Weights of a small self-supervised image encoder: activation quick_gelu, trained on photos of plants and fungi (iNaturalist).
Rows from block 4, named by matrix and row number. Each number is 500 + 40 x the weight over the matrix's rms, rounded and kept within 0 to 999. All counts start at 0. Numbers have three digits each.
# f: depthwise 7x7 conv (model.blocks.4.mixer.f.weight, 320x1x7x7, trained with AdamW), a 7x7 kernel
f.50:465517478483489478514501490508514488496487499501520594557472505518487493291424513484507508517517519502503480500501547500507497493499488499477498525
f.51:489488536518523509502498487533533467484489501491520565494488506500497454362500480524507509554591494520509518490516506499509522488515528510498506470
f.52:514499510504510494498503497493501504493516485500494479495509491483489517873494486514492498498560508493509500506507526508495501493490492502505500497
f.53:487503502486486523489502474479491491495503505517487534504489504493490537644543505501486497491510517509496501505517482483516506508487496513519514505
f.54:507490532502511487479504476505482493517506500516491486503491485496499531159493505504483497506526515500499502499484498497481499494521502501499497490
f.55:510507503496493473505492487486511498523504505520482494512498490513488537180514495502495495487495490504506497486503504504511521501502508484494501500
f.56:479509502491498488486492506509469484504502492496498453504502498489527550681534503507513494497533499502499493497496507505498507500480503517504500515
f.57:531507502554521494518509493503508482499522504491490574498483478533484574386464493526516479492526460480481505477490520503484505570515516541501497497
f.58:509530520543536502516571476480485521523530538518550479529520522577517443477535499582555530566480530532569563519496480490536529517534548539521514552
f.59:482516491489497503511525524496509490500482507485471492482486495483498547409449507499516481484407519517523507479496473509484512498506491487509508508
f.60:505523515477503494516528477490495485504527487506486512484489479495501506763540495500510498480535491489496511485504503501504453491494501481490499482
f.61:497480488491493511501505515498522493509515503506504525525476474498464474511534490472503476423397514483488499536503521512498505525493471476516492505
f.62:558508508537512503553515496493507478501513512484500524482498515566496445311462486562503486503472496503499519508501494513499523549517505531506504553
f.63:460487497484482480453504502518532495515501455518510600531512456453549497512594556467491519504445492525491484505530564510497478457487476473463483465
f.64:493497515476492497466495509518485513483500487500481506517496481467516556722569494467493514478540488492503507505501502497516482496513498499509490489
f.65:505506503482502495501523486489492501507519512494568559585500512528489523259508509501507486597557596507497506508474498501503510513522507484510510514
f.66:505492497489494503496488494482488505499487503497471480478496491487499461845486473492518498472489482484505503492512493506497486503503483507500501499
f.67:583529533591519519575518486498519495494526545498494518485475535588537503256558526568540499488509517472535502499501495484481518580533544574536538577
f.68:503522490506503506491493512495513498491510502509505481503506505492519510120508523501504485493485511499502488510504492501499506496496496496498496491
f.69:492477508497483481498493519503498500496486493517500567510495513506474531715500492495507483500533505512494484491486489497495481508498495497493485492
f.70:492521520526495514506497510507514506505507503527496530511516508517509516188487523507497519492533512517509501493505517504513508480519495502501509518
f.71:535496494537504489564500500474512474495517499478482527514481501541508389539484509548530512477506476478519505494488506489482508542485520514533514562
f.72:559510534485526529500509530485435509533494486487519597480483503491459551409504496501501519469524513509501488497477491499514498531524526531507505536
f.73:528488506504510502499530525530481510521490488508484441494519502497487521613432501507503518521473527471532478488506510516485497487488480475521498475
f.74:526503492535508494521488513507482521509523499487518560489496516495520597271512524515509492518478539503503516503478495494507490510500492513515534535
f.75:527480498544490475524487523509538490501494481489505547491474507504497501669473496494522476529483524478543523469483507523478474523495506503496509509
f.76:512484510541511507515503494494484496504489502492522548509517497505497497152517491496500505508523480491513507500486510518486517488504524510490488518
f.77:428486466463473455466450510476492481469462445498453471455458473456465478467450462446467504465490454453468493475485471457461464455462498470471436443
f.78:498499496499506498488489490507507501502517506519493491500503484498516529764487496500496505509450488507494508504507489496484497504500494504492496495
f.79:463505476498483496440501505509548517508487475500531627536506481499527565411593540502481514518536527505493490488514521522527483442470488468497479435
f.80:498481492511498501503498485470479504478510493490477477440496506494468457533389518515508501489453408511490500490476489502466499479478464531481475507
f.81:509496509513479524513480502524495519512499470515476410460503476525498536425488502503500501502646469515508492500524502518505489523494512499494501519
f.82:450481488480488468447502489462401443475487501475458620571457492477474500687632446471484508520503514479483517488483503463477474470475483492478482461
f.83:495465510507506496488494483504504502515495494491524514471487471481501472290504488482491496499496496506500477491494481496496494492499467505517508470
f.84:494510496502518509480481486496523505502500510500579630581483505500520594478591506491494544528482543520516485511519515527495473460515511485504496468
f.85:519498484513499506498503490487472518513487473502491487470491538489491441401501502466499488470493467486468512492506493489506468521495523500519500503
f.86:537520497519494513511515509473447487537523507461532583495480526488483534318523511491510509509442499517487503485493492478497490520500515505504511490
f.87:491498499519506508492502496508517494503473505505490567469496501505503565464333522507533485474545438523515463492504532507490510477476503496501513526
f.88:462519509496508518483509522463491509496491507511555453519491482531496605377423476504514491613460466507510480479494483518503498511516500486513479504
f.89:502509492508507504519491490492512495494497504483517553524503488509506564734515504516501508495510508496494501501499522502500506506504494521497507511
f.90:518519489527527516481488510513493515490486506479485484466493484510515621465500494515514496477492503495498478487511507498518485519519499508485498499
f.91:506496518499505492519499496501508515508505494500489499498500504510494433265443496516485471454384454483469461463476456483461452464489489474479489456
f.92:410481473416475486418490538528523545543482482541557522546552479405512528355521503416495544543565533539484493529541508538542485434470479421467495413
f.93:522476519502494499507523535502525508516496514509494415469493530494504432533506509496484524503501503491480491481491503488496469500502496479488504487
f.94:475506522498490498493499510531526519507505498526467389462522491482510443310480504517492524516500527517493497506501485496499483480492501484530491482
f.95:521504491500501499476499501502497505501494492495522527518499515505506525191491494489490499506529502497505503502506506515485509505503496488500494479
f.96:489514477491490467472505489477456513509475485472524649536488475502427567645423490487491448564606481467504507506503480521506497510489501486496495487
f.97:477498495485489497476460515514503485515494540511465483481496489501487509669514533484483493525514534496498505503497501480501509479493498493478480498
f.98:510504520512518494474494502498461518476524510498488430479520501496511529733523505495468514518533510501492490502507472499512505508491511505503506474
f.99:538539516531507531558517500520535517504507511507500489527505515516532471207507531530505513529475515517516531506528521494492523565519522538516519559
f.100:462488540505514487486523518462487498498523535491476470452526505533512578301365553484485507495507488522476503521498487540472466493503527490482486507
f.101:471499504518515511511500506492489504486503504502490507509497496508500535270479501512506479498524511511507504500495506497497501518504516521494522498
f.102:479491498488516476492503499506499505497484493490518476500497491499520515235509481485506494516476495487484522505512507499488491507503509503489521500
f.103:602520539589529531592496501478485486494523503495488525483483491566532466317514511574502491475488482495489519481483508475490520588537518580521538579
f.104:502522521518523505496490510505515507527510505498495442482510519490535477130443505509517525496393481522516495526504528503495511516506518510521505509
f.105:499516492513528524476494521486536523505487498497516431547528511469511466381523514506522529527472555493502512501502501510506507513513487495505507498
f.106:511499483532507513486527497508506496482512497502520556501518508491509550666518502510506501496372523513491528509514516510496519474506499466516498481
f.107:472510530496508481496512500493495524488465499503503474530510515514482492351473530487513500499494513493516482500530512520490508535470498510506486501
f.108:505497491492505498494487502503496508490484529482508481502509496525502497439512506530502478453587537491496513489521495520509478492481520474507505497
f.109:504474502503514486502512503487463536521516516491489430474480531512486420292425482508523520474434480502513519505494482474508511489513490478528490506
f.110:508476497493482502521493486502535483464510486496484503494526484480487499807475499485475486501588497512484504504461512485499491500485486506506485521
f.111:514512491491503503503498518500529483490520507499487487494498518480502485838518485492500503504510528502505496497499492496505499499497487507495506488
f.112:501508507499526500517518508478476512506486498485505471511499503502487540829491477510494510518524499502503481508495498500488499488500507480513494489
f.113:515487486522512485494485478521520516509476506518493477473493505498532575738643500530504516489462475508501502513513540479505480498503495498505498470
f.114:499504520507484506530493506504518518478486502495479414427524489507494508315416524512497479498472488508484491505496477489483483502506493531518493522
f.115:497473501495476486491510510508499495475506496493508569519499483521556481497621516533488507493512541538529518502509503501483526507501505489479498514
f.116:486485480486473495477499509491471472486487486484537558549476484499440619854736379519483423575744633413501495517452386425500493489488494509489491475
f.117:495483483515499499478485533507520526493521486490488439480489523545489517351482506498499506513457495506490528505514489508531506508509496527509486517
f.118:501496503497486499484520498501519506515500490498486474490500521495496546822526527499478494484495508505484492519504512499503505496477495506501509484
f.119:449484487461530542550430532472448496531516438482479472504526537441503455432544527533483454464494541546520438489469484547523555465481502483563550556
f.120:526500519485500494513491475471474489493485479467419429415488479479464461569415438483481468420445446476463502479486460479478470513484532507510504513
f.121:490481499498488475484499510453466503508482498472488538406484491515433553687327467506497450560621363492498486489456475532481478467493494488483479483
f.122:481497488519483509487469492484486483485486474510503522497493513487487546811562482546487510514534498505477492515497478479500518489500508487514500484
f.123:508501486497507525483492497485486513513514503531569412558511497518476419473522505518492515523447515503517504501531478527487518497499497493517495490
f.124:506499476527504511518516493514510479485511485487497526510501498513496489690543502510506470481588554478493508500504515511513499528530505510509495519
f.125:458469487467486501458514504538528521502481465523536548543508500456529469315539509455499511549529539531481468530515519516527501459508511465492501484
f.126:487543532512511503469503512493513490504506494501508562526498497478511553347645488515498509508553500494516497492512489494515501488488510514538519495
f.127:474490505492500517493522483495516483500486495492496459492501492520499515717528525526496521504531511505505494487516513530487523474497500495502489473
f.128:493494501490494508472492503505512507502500495516493490498499511507519484126494511490501490488567489498515515496501507494500506495496511508492507485
f.129:489523513497491514507505474489506516509511501501493486489510493513515497809473522495510507498502505517495485495501497517508525508510495524511517494
f.130:526509520503479501512504520513505487486515502515519566499499515499526541799483509499493487504535487483505511486493512479495509500522534514488505486
f.131:404499470426467490420498544511464520546483477523556500525512504420447525681557450387475498550538528519481471538517473513536486428501487423470487447
f.132:506501491494499484492490504503497511503499505488489472508502497505497522931507498512508495502483509510505509489505508499507491502500487503504504507
f.133:488503517519500500475505515509498490506494496502508536494528491483502507183514485493507505487510491515489522504511479499494477513516499511492515472
f.134:498502492488519506466514486511509492503495481491509449508492522491499475351441512505531491502453483500467481505483493489511506491510502511495526497
f.135:491502504490495518498505499493483494535463497498490503528476523526519520241486478502519532488449512525512510496510482500513485490482489485504512489
f.136:514514532524519511503510471481499479528472507504507384512505511501492436403407510514489495510486505496497522490490475491496500499520500512499505490
f.137:522516495525541532530522506535536517493511511522543526523544516556557554574546535529509507513531516515540537522516541528509513531535527548530523521
f.138:479522486505490501491519515517538532514480499525546468520555457506513585416547553475503500505571501536489496503526539531507493453501484466484511461
f.139:508480467509478480486477490480490476473489458454455511461463497497483473752482503492472481494534487481467496496464514469513473482486482513469477502
f.140:535470522512496499502501489518546515478528478490516578509508515525507451493561509486494538488454467512508502519513517512498508495467482481480502504
f.141:501483508507473501504502491517475513484531519508508463503495481513502481407504496489506503494440485503494486523511497499482515512488480514513489457
f.142:518501516522524505522524485496488491483493498484481483503481492498473483800452481482472502494476496479487501485503488493487522491498513518497492510
f.143:538531543543509518528543506506520516494533497512518540501503522530496496679486527549522509524587496516489520515502528511523542575528531534510513506
f.144:520510479513502515508515490497509511505505521500500455494506512544471446643375472511486527512508507504521515506502520509520521512503477486492503521
f.145:529502504498504532478521518501525521509516512507506524495512509498499529687475508486494496525426559499528522507525524517499510492502504532486512536
f.146:463490508501499487484497465488465470492478504488466419473495496494455416504402477511509485487440497522515507496503462495494481528480492504502521497
f.147:501509526494529509492512510511519518528514514538561631574515525493499611392555533473488530545537555522495516509507528521511488486497517497523519503
f.148:501490481462484498455474467471480492476501483468493508481483464479463531592448454450471479490501524462485483474496455501494497483495494465474475460
f.149:476530466484476518478489468509517505478487493489518497494501468474496570594490470509479503508521475470518476507505488479475506492465495504493488514
f.150:470489497477510478515503508498515490507489503497521552485479531534516538210444486507493496505466511498508496507509505485520482493528499492490512488
f.151:553518523518520556542547516488486485538558518519483467489527560518494455429487502530529513483442492545521560520512473509520573550580537498532572577
f.152:514512503528513498534472516524473512505492527495528592534485524499518553209511520524500505530537506516519499497505509501493478543508498490510521535
f.153:492498512489511488507488495499525508466499527510490394505499505524489582296595504511511512526496474502509503486485513494524480492483529517525497488
f.154:512492515483490483495501478478460481475509516488524486522484505484512617285533482482513505511485522465508528498505475499505485531484519496496492510
f.155:462487505471515478468500498508511530491497505500490428480491486476486447305404482497495496494439474486478488487497503517491485468485509477489498484
f.156:504493513508501482514503509501511512503503495494509481496521513502489536222442526509492488511506485488502488491489517517501496501513492485511511499
f.157:516483536475498483479518502483482490507478474498459376458479503498516468669487505500477502489495467490488519487489496496485485496504511487467488503
f.158:498516495513466511471485480481490470507504468510508531505510483482505462710559478468497494501557499500497492508478479482505473492517531476499487477
f.159:462487490488489505446495501486498498488513491519543570553502492474514597188619495492502500551534563515492505503501510498506515475480487501486480463
f.160:501518502516509499529513499491465465491485512490462521473496497501482529232510503487510492500492495483516472501496476502486496503481517483519477506
f.161:508506485481489513494510474512479499501495476510499485504487495506531469240459501487530534508565530487499506489492503507488507502511470495499510516
f.162:494497509516497487511509503497464483518500498483519460501505494501477447556445495485494501482454485488504493488489490487473528514478518527532485500
f.163:489479509493506502490503502511509503494513505506502427502510489497511521206491501497498506493490505512489499493502502509487508511493515507497498506
f.164:500506493500540486535513512483502522496508509499521464505501509509542609267469496494487521502452491504488493503476512510490493497496508522504530515
f.165:513477493484477485499489485531521531502510484486558600542491519525514478189511514500488511511562514507490493495515524504488505493492486486494518447
f.166:424444444420445463421486511528538518512482478526540545559523471455521582653564526471470510536639536501470486503518524527507480419456444421444452426
f.167:506513485497489514517498488497490500489506497505479453491510511501492477849475507501494491512528499517508497512498516505502504517495494508497514494
f.168:519505500536509508518534492506491495488494530482506573474472494536483504534421489524525485477514474494525485506476506507474506499514494504503497507
f.169:456487501483493467475494493404449507492506497439674583394503499488398698630437506489460486523469499478491481491449502493499500499494499492500478493
f.170:486497515498511506502510482515497489491490490488503545511500507497491481174457487513504513514463507507482499488496473489502497513487495492493485507
f.171:491509491495511512483516488483488529497477523522510456508481464494498411542518504502453467495460535528525481483504511469519522492491501502493503518
f.172:492478460512470490481486482504489477501466505502481465457480503468502484686509471480490457493493495469456481489481460501471493502478455490467474473
f.173:496501496498494471502497514506490505512505493510435451449512490521440460731523444507485471495692534466496496505503502477519500492526479465480508497
f.174:503491496486508506503492480504526510484485490487490485478492489466494456745560515486507489488507462491509490493485505496494493495521507499504478487
f.175:495490505496504502492513511512484500508514505509474512485507495494513520223482488515509504507515511519500502502500526502461507518479518500493489502
f.176:468479474474469490487484498477492504504469469502460473446475495472489417602465480452488489464417464510496471492494477489490480468485496456490498486
f.177:503524498479486511503503495490470506500517503503489464482497513489480501305566488506497497475677521520508499490503491504509505509514481514503501512
f.178:471515464509508502487493498499477518495502507473521555471509479487480573698556481506486474520528475489498503513476485463502476470514507480515489497
f.179:493527495502514487490488488484519498494489495495495550502519496484497577266451497517515483492543495502492523510472497493517480491500485479508517490
f.180:538536499515502479527500492538504536493536501525521524485500525523492485345504485526517551506517526508531500521501508519521498532530502494496482513
f.181:482516485489501509484490508505423492510510480438532691550446487521490346436421478492505498404414473510504488498509525495498497501498493482494507499
f.182:520508503518501523488479483516517511493520528510493540502478504522542579607571520523517506536629526504503492485505517471493507518520504536518480522
f.183:503494474482510498491505499509504526497503517487518553500498492514508442293489538509512534454394480509502504495553602530475488512503489467476517505
f.184:486508502473494492513538495497478505490502502490487442491502493505516452290436500530472485507490467504491507514479488509486512497500485498489503497
f.185:486507492499502503499487504503516492498496516508512508496490505494506501188427512509504503499466490515513501506492518498506506496502503506490497489
f.186:488501506501499490508495505494493514497493493500494484494505487508494533727490503505494509511539499498485493509515498489518512497509504507486500481
f.187:528512497495482498515506500499506509491509484498486598492510506520517516689411535483497504505494541511496529522497500474496505502510536531525503530
f.188:509498492528483507534505510505528493518484511509547538564506498553451546505554496563510513576564565513486506506512527525507501493510492527499498519
f.189:483492500460487536537534503485468507533501489522494499517506486482464479739519471494479540476542506475516499504478477514500500517489504516508551517
f.190:489513505507504491498488491506491508497504495482467528493496493492491511691521518516496469500502499485514493509481500499499495491484502494507485507
f.191:502521499504504513513508507486499493494512492487494622531500504525488502734514505501501480505492485487502486493503503499500495491500502507492519485
f.192:524499508486481518495504483521492485471500501491513544494525501481496632712482488496468518526445454497505514508474483485494506470496511506503506472
f.193:476514520495502486482488480520500498501502509519475575524479497509508395513367501530513491479595496478499495497502526510499496513473508463504510532
f.194:499501489503513504500507511499507503496498494508501471513507508512519458834479497520505516508436497497500504505497499505505497510507508515501500499
f.195:483506481499532484497503499535484525503493521512541446515512492512467324556390438481483511535489536448493511527503479541501513470510503509536484481
f.196:517499519513524515514499494533541527498519518538486424485519510507555432173410540525510524492515478509526500503526527533496531508508518517506503518
f.197:519502495498503491497503495489485501509503517492500506504485506517511497801427502484515488513511480490486494500498493503503496522502503496506495498
f.198:506511486491480513494528514505521521526493531507522515498513492500492525716489481501507501495531480509500494510506498498501493506522502501485518510
f.199:493523513537484503524506465505525496515482516509500516492499502525544532690550521525500494509529503507498503483499522497464481513500486509521515502
f.200:500501502485485502526507502494527536537514509477483513502515511492516497552504534512517510484447458508472510509519494493506507468497495505493467504
f.201:499522505496497505508486497487501494486484481512501417449498509502496579695442503491508500487509471480508502503503504511496512513510501499505490520
f.202:436481491441487489419489513507474494502492473487453438479483477433484514619519487438480474477464444484471473488493481508496478445495472425478508421
f.203:472497490473474491474499507511559541497497514529515500536534493513525465283526543523502515524526518522508492517520527509510503463474477521476493479
f.204:511482525500496520505466487502507503499508518507508575528470497476449423641510464498478474508635530485510501494534489491516492496532522518493496489
f.205:508502477479508496490509480507533506513476482472510575496515474505516526799540473510486499487522510498492528503511510494500503503513493484496492497
f.206:502498498529487503515510503521469467512489482476490519514496493494485570692502486497513502511457491498497516492530521521483475505499514503495501510
f.207:537523524557513524554528479487512485474525517500506514499479506554501516514501482554532494497581509484525532488483525497499534561515527573541529568
f.208:510521496505487502494507498497505506478515495510513584472499504520515492639547474515486511500597522487513498495504525498503502479519488518496483506
f.209:493494538523521534496507485481477478500500503509472310488510511515575578393577540516485494473432458509490506503513495508498492508479505500523518496
f.210:514517494502519502519476486508471502497510510509466406495484491493510327357468506519520489452420519480499517483503484496482522497507490512515503507
f.211:526494495501518500513507520463502489525507531503582443540490513505450663329518510487490474680430486517494515494423499480498505514531493506524497493
f.212:510511480474500474526477524509502521507501497513496496498515504521513559762583495529516479504419462510486483512470482494482467503499490501488529468
f.213:519495499505494491513507513509504499505496511490493548501506503503502521179499491504499501499476498508501503512507491491501497495519504493498506501
f.214:492509516493503508534495508488500489513503488501484566459490493513498475838453532504488512504547456494496484497502490512509492496496502513517499529
f.215:497509497485503496517541509481487506510489508502512416508494504505489540731501530495499482512531474498492505491486495503498503507507515502503505512
f.216:469494491472484469472500488507526498484511505503515502511496510490519479769484496492510492479490495497510503499498503486507500479476474476483485501
f.217:622548560603546557629548507484520491491547534484454504455515543606523511388484536578537505472512455487562559486487539500487560633558533617533553622
f.218:499500501479505498505497490505528499496510508518483520521497505518520395177503503508499486529561524494490502485498519491503516495490500489496497469
f.219:516507518532521511516507508483485504503506518495508567501498502524514520798544508533505494512511501503505503502497505506516505539507514515491498526
f.220:478477497481517506495537509490496484505506505490494446492485505493500487265494492491493511505460500521509489512498486468498496513517467496502482507
f.221:502510471493498508492527509492500487497520481521442528513516511502487402585610496493507494478533535530509482512506510500489486526498516521514482491
f.222:503506502481481512493497498516543510479499489509481437482504506508523415707490519483484528500421487497494517503510498509502498511482511485490508480
f.223:538503495568498498529463488489525492484470480497480512507487469533539497424493524519468488481464464493484476493498509535498469519508505529522492516
f.224:496498503492489498487501510507503504505494493500512487505501505487502493912505513501501509506498495513497501506500503504487498492499506498508503496
f.225:474464479452471482492489472487487476480478474477475483458470487468486496433519461481480479452510480467474466470482484489458483468478476434462484469
f.226:491510517479509519511482497505542506491508494495521616538505478487476484747507499472494498500536469523501493501491506496500482507490511535487488497
f.227:479485495514491512497516463502485485489516508528513482520495501534488485243427527500502491536521509513512489511487495515511518487512507489532493512
f.228:532503542517535492549501490463428471494511534469433439444469549557427419646372438534524479462414458478533515484474432478498509522518538518544504535
f.229:492494498498523506498516486484493491537498498484500485518481484495499480201497500515490504495512513496507499508488499500496492471520491484512502477
f.230:508484470510492506495479495513491515475506511528501416457528514488516512373533532501516512487476474493488508484491501484504499469497482497487515498
f.231:463498493498502503457506492491464493506498505498482531482477494469482494746493475468490505498487498504495491491509487489500505436513499459514495457
f.232:398461474432469474425472540534475518521469496556558534582561472419500459490501465418455535532514530519462482527523487540527491400487489400491463407
f.233:489512516481482499484496503492521504502505507497487529496495513503499473140494501514496503501503496505474495504506502499504495514494510481506504492
f.234:490500472475471477462485487497488467511480491486470420464457483476475453276446473482497480474431456486474470489502472499508508476478463458474496463
f.235:497515505503513511495495496500502497496506506488515514512505505513461445289484511493511494500459509522505496511512512504487510501507501507483516512
f.236:468486481482488485475507513510483505512502484511511518499500494474477482736501486464504508532473521509491490517505492506526489459493505463505479475
f.237:471479489468501457489516511523487494515498488509521498502504482452511537421456523474488499501450512520475500518512506527502486476501484462499490456
f.238:527519523527532528527506503462483473505525489499459579510482496520483459326459498525541508491483532515521527486473503503512517534497517526536498523
f.239:488510482481506502478498527486481505525508501490532541472478497506470420467479503498497491477389517483500527495493500501506505494479491480499493501
f.240:490497494501500484507494510500498503502488496499510550516504494502498542267541510509496506519536518494494491500509490501501496495489501506494493501
f.241:482486499504488499494491507497492504510514509513516500485478489504525516157538453505508506509479489483491495500505512478507497505504489510491489501
f.242:502498490495509483530488503480483502486497492488465394482497507476483424414426508454494488497408460500468500463480486506491462510493491493502526522
f.243:467506530523478486480498488505504498498509492493491567474524494501514466722457493490508499485543493494484494508491504496508501496480505498496495488
f.244:492494510458496502482488522485454496500513490511483460508480492482496514402584488483462496481427534497509484505499474492517487510507468499496506489
f.245:499504484492484481509505510508514505486520494524491506486520484487501438198511482515523493498563487500494495487496469495510495489485493485503497510
f.246:490502501511485497506502506494515496485514500481518532519510501519502584777523503526488503511535501515499513497503516510501493503519501484514498510
f.247:473495463490470497500494510485510478484500478479438396467489504494494511465453493515490478464455460508503444493489506506494475453508469467509489473
f.248:469475501484508461466475511488455471510474491474484449499496503481464471406482474474534497483392518494502469495486475480464468467477495478472467490
f.249:523503515528505491532549486526500485484517522507507480494511505495518512285581488521519509533558524479496523490489511495538515524488510522519492507
f.250:474489487489486497488497490505480523494493499500466446464517510495501475363573477491485490515505542509479509494493498481499482498489493494487478505
f.251:512497498486492497499501503520500485504498508498518499506510499490486471212489506511511505529513518495496493506528512519516487483491516504520510485
f.252:497510491484494495467481504479481475495511488474450438432499488445484385610447480482504466391382426472491508476471467485485485488500507471484475481
f.253:501535488502506474534493499505511507500499504497494447492487507513497493723579520483499492513399514514493502477502489513504488483506503499517511514
f.254:512478516504494497480517511508490505497515493503490519497492502497507502744562510488520500511536528500510496497502457503503506510537511527493520508
f.255:462499483483463487478491465526529503491495479480442460452507481478478529650546521447490493462460492496469486501510501482480499510497493465451481482
f.256:507483500535483504526496495472486485504505505483485560482456499531518510354602505531483505489494485491494495496490500493491508512517519506504504512
f.257:505500511501508514502472511501511509490498505518486551497508521506497579714583497509507503515621540519484484510496493502489489484466492491497505499
f.258:500482496501483484487507541465487484496487493472502516487503490474516552699453500522517517492525479505496477516495506498502505489478502473505468473
f.259:459482477483464488470483515496534499498483478504523612526493474498537591649630521500487500538581518508488483485498535497504484462479472466473488470
f.260:552486518567526524567509503521505525501499496504543494522518504584520543431510535589513498502547535496489495502502520508506500540499511563523487541
f.261:509507509503510509509507528512514513504510502499530580528519498525515570688557503502506505529550527514516510522510505518516505512507513518508510516
f.262:492518501488508503508491498499504520487478477507480347468504469495523479417540535521487515482417507498507508510507499503511506524490494529518487505
f.263:476483482542503463495517477477501470498469486491511469513508494490525550744607479486486533480507502495499499519478461488523520493482491512516475482
f.264:507498519510511509498510491486523483495515482512505548509509505520498490203492500485508509523498507504514501506493520486485483507496524518528481499
f.265:519517478448467490490472476509516498505497505480510497519509499449495507368462465464496484497459495490494520484485487511486491484495471472470479460
f.266:527506494537500479541498455479485483469499485477473491474482481587484477698467521577491485468480516445513485472481506467465484548486514529482489545
f.267:483512491456500501472519499491519506507510485502461515462510494458502526709462509438489498460479474502505519512491533513502508478511491436500524465
f.268:498515514529504521485502524474495486509490501504449380458495462496475439569440478523501493483516470488508490499500520498493535508510498510483481523
f.269:522497514489489502496504503517504504488472488488495511523507494498496556291463502503493505486372483500502493494503486487499514501497505519507512471
f.270:604546562578557552591554529511539515535555539537513540508527565574513539296534521567564519524516522527546562528517530535522549592552543586544556584
f.271:474518498496516485484488508465484507515490486484551525504494485480490562363399521476513504497381478511501478472519511521494510506486491501507488509
f.272:534526550526520515512506496534503495504490518503500544521520534541493547548564531547523524535496502521514499507500550510478532553533516553511502530
f.273:393476470419466474408491495534487497508487481522512518538509461387505508623553483426501509504518507534458469512534500499512481387478458432463468404
f.274:524521489509528516508476499467500478480504485495501528472521461487495491791510487517475505525519484516523499529481500482501525500502481511495500495
f.275:514514479487486551509513503496488487481531499496490452440501528539501469372418529512517492493493472488473532505500496511516545536508496507498490516
f.276:488504494503501494504494504493506505506503494499495498501499500504496499111525502493508504503527503505494495488506503505494496500493505507506506489
f.277:432447465472472477444460467462491468478460473476461442457477470483479429370420487465473453452423439475475462482458484471466470452449468475441476468
f.278:495496501493498485494494495485494491506492510502520544494496501510517541439495473501512485514551462490496497495513506497505510514499497497491497475
f.279:502486489510496486496488486500495489503506500484501478502503483490498493893510495500501492490493509505485497517495496504504495495503496489503508501
f.280:466504504509496477483526496496484493497473507506510563505493511516470446301524492508476499511375509504490492497511496508499492517497473507505491502
f.281:522483510507495519507501490495504519485503508499510459503486489493493553617503468494504517493461509513509508490499503489480505515502487474501499536
f.282:493493489506506492523494497502516497486484515484541590508498495512508658398663509500491497527574554486507509475482502484474491492516483525513514502
f.283:504486477501505528503513524513503524511499500514480495498499458497505551751496506493532497507501491505507522515503482498500505491496502513488506494
f.284:495503497460495490469489501540508519476491485518540621488501497499464498468506503486513513495506499524499475498516492510501483455480503499489495469
f.285:504521485462495523527519524468441475497477508502497419473477472560476579505550483550506493531396502498498475487472469514509525481511495486488522502
f.286:467504510482499488492509494508497480504503500509506484510496491499504504804542480472502504517509503502505517483500496493500483483495502493508476520
f.287:537484490578497459542497497489506487490510475515513542513507498573494529439544500551492493555453532506512487503492506502495492550494501545498473542
f.288:501501496534496501501522509501516488503516495509481573479503513520484530825505496506505500480528480513495493512490505481500504526487503515493509519
f.289:482487502474491492490482513491482496497484485503488460488509492476494452184430497467476498468370447506478488505503498515486490472495499461487497482
f.290:485543518523487510511513505511524510522516509505515543522476524531529498297505518529499504510552538502529510510500481491519514520509524514510496523
f.291:510496497514509492507510511480501474500511509490513547504477512487502504293460464494489482526625498498518513507498507510518484476504481480488512492
f.292:479486485487494505507483483498509485485489491490436474484502469535473328751429523498503494450452496504505503490520480492487516515506510498508499501
f.293:481510510494508500496501504495507482513497500501506504505488476491492513189499496504497504494491484489502503485501499479514502498487504479491482500
f.294:514497502534516489503496485472488496471479507482479523464490519509513469253479491501510490502453485491530502503479483499486516513493525483508499516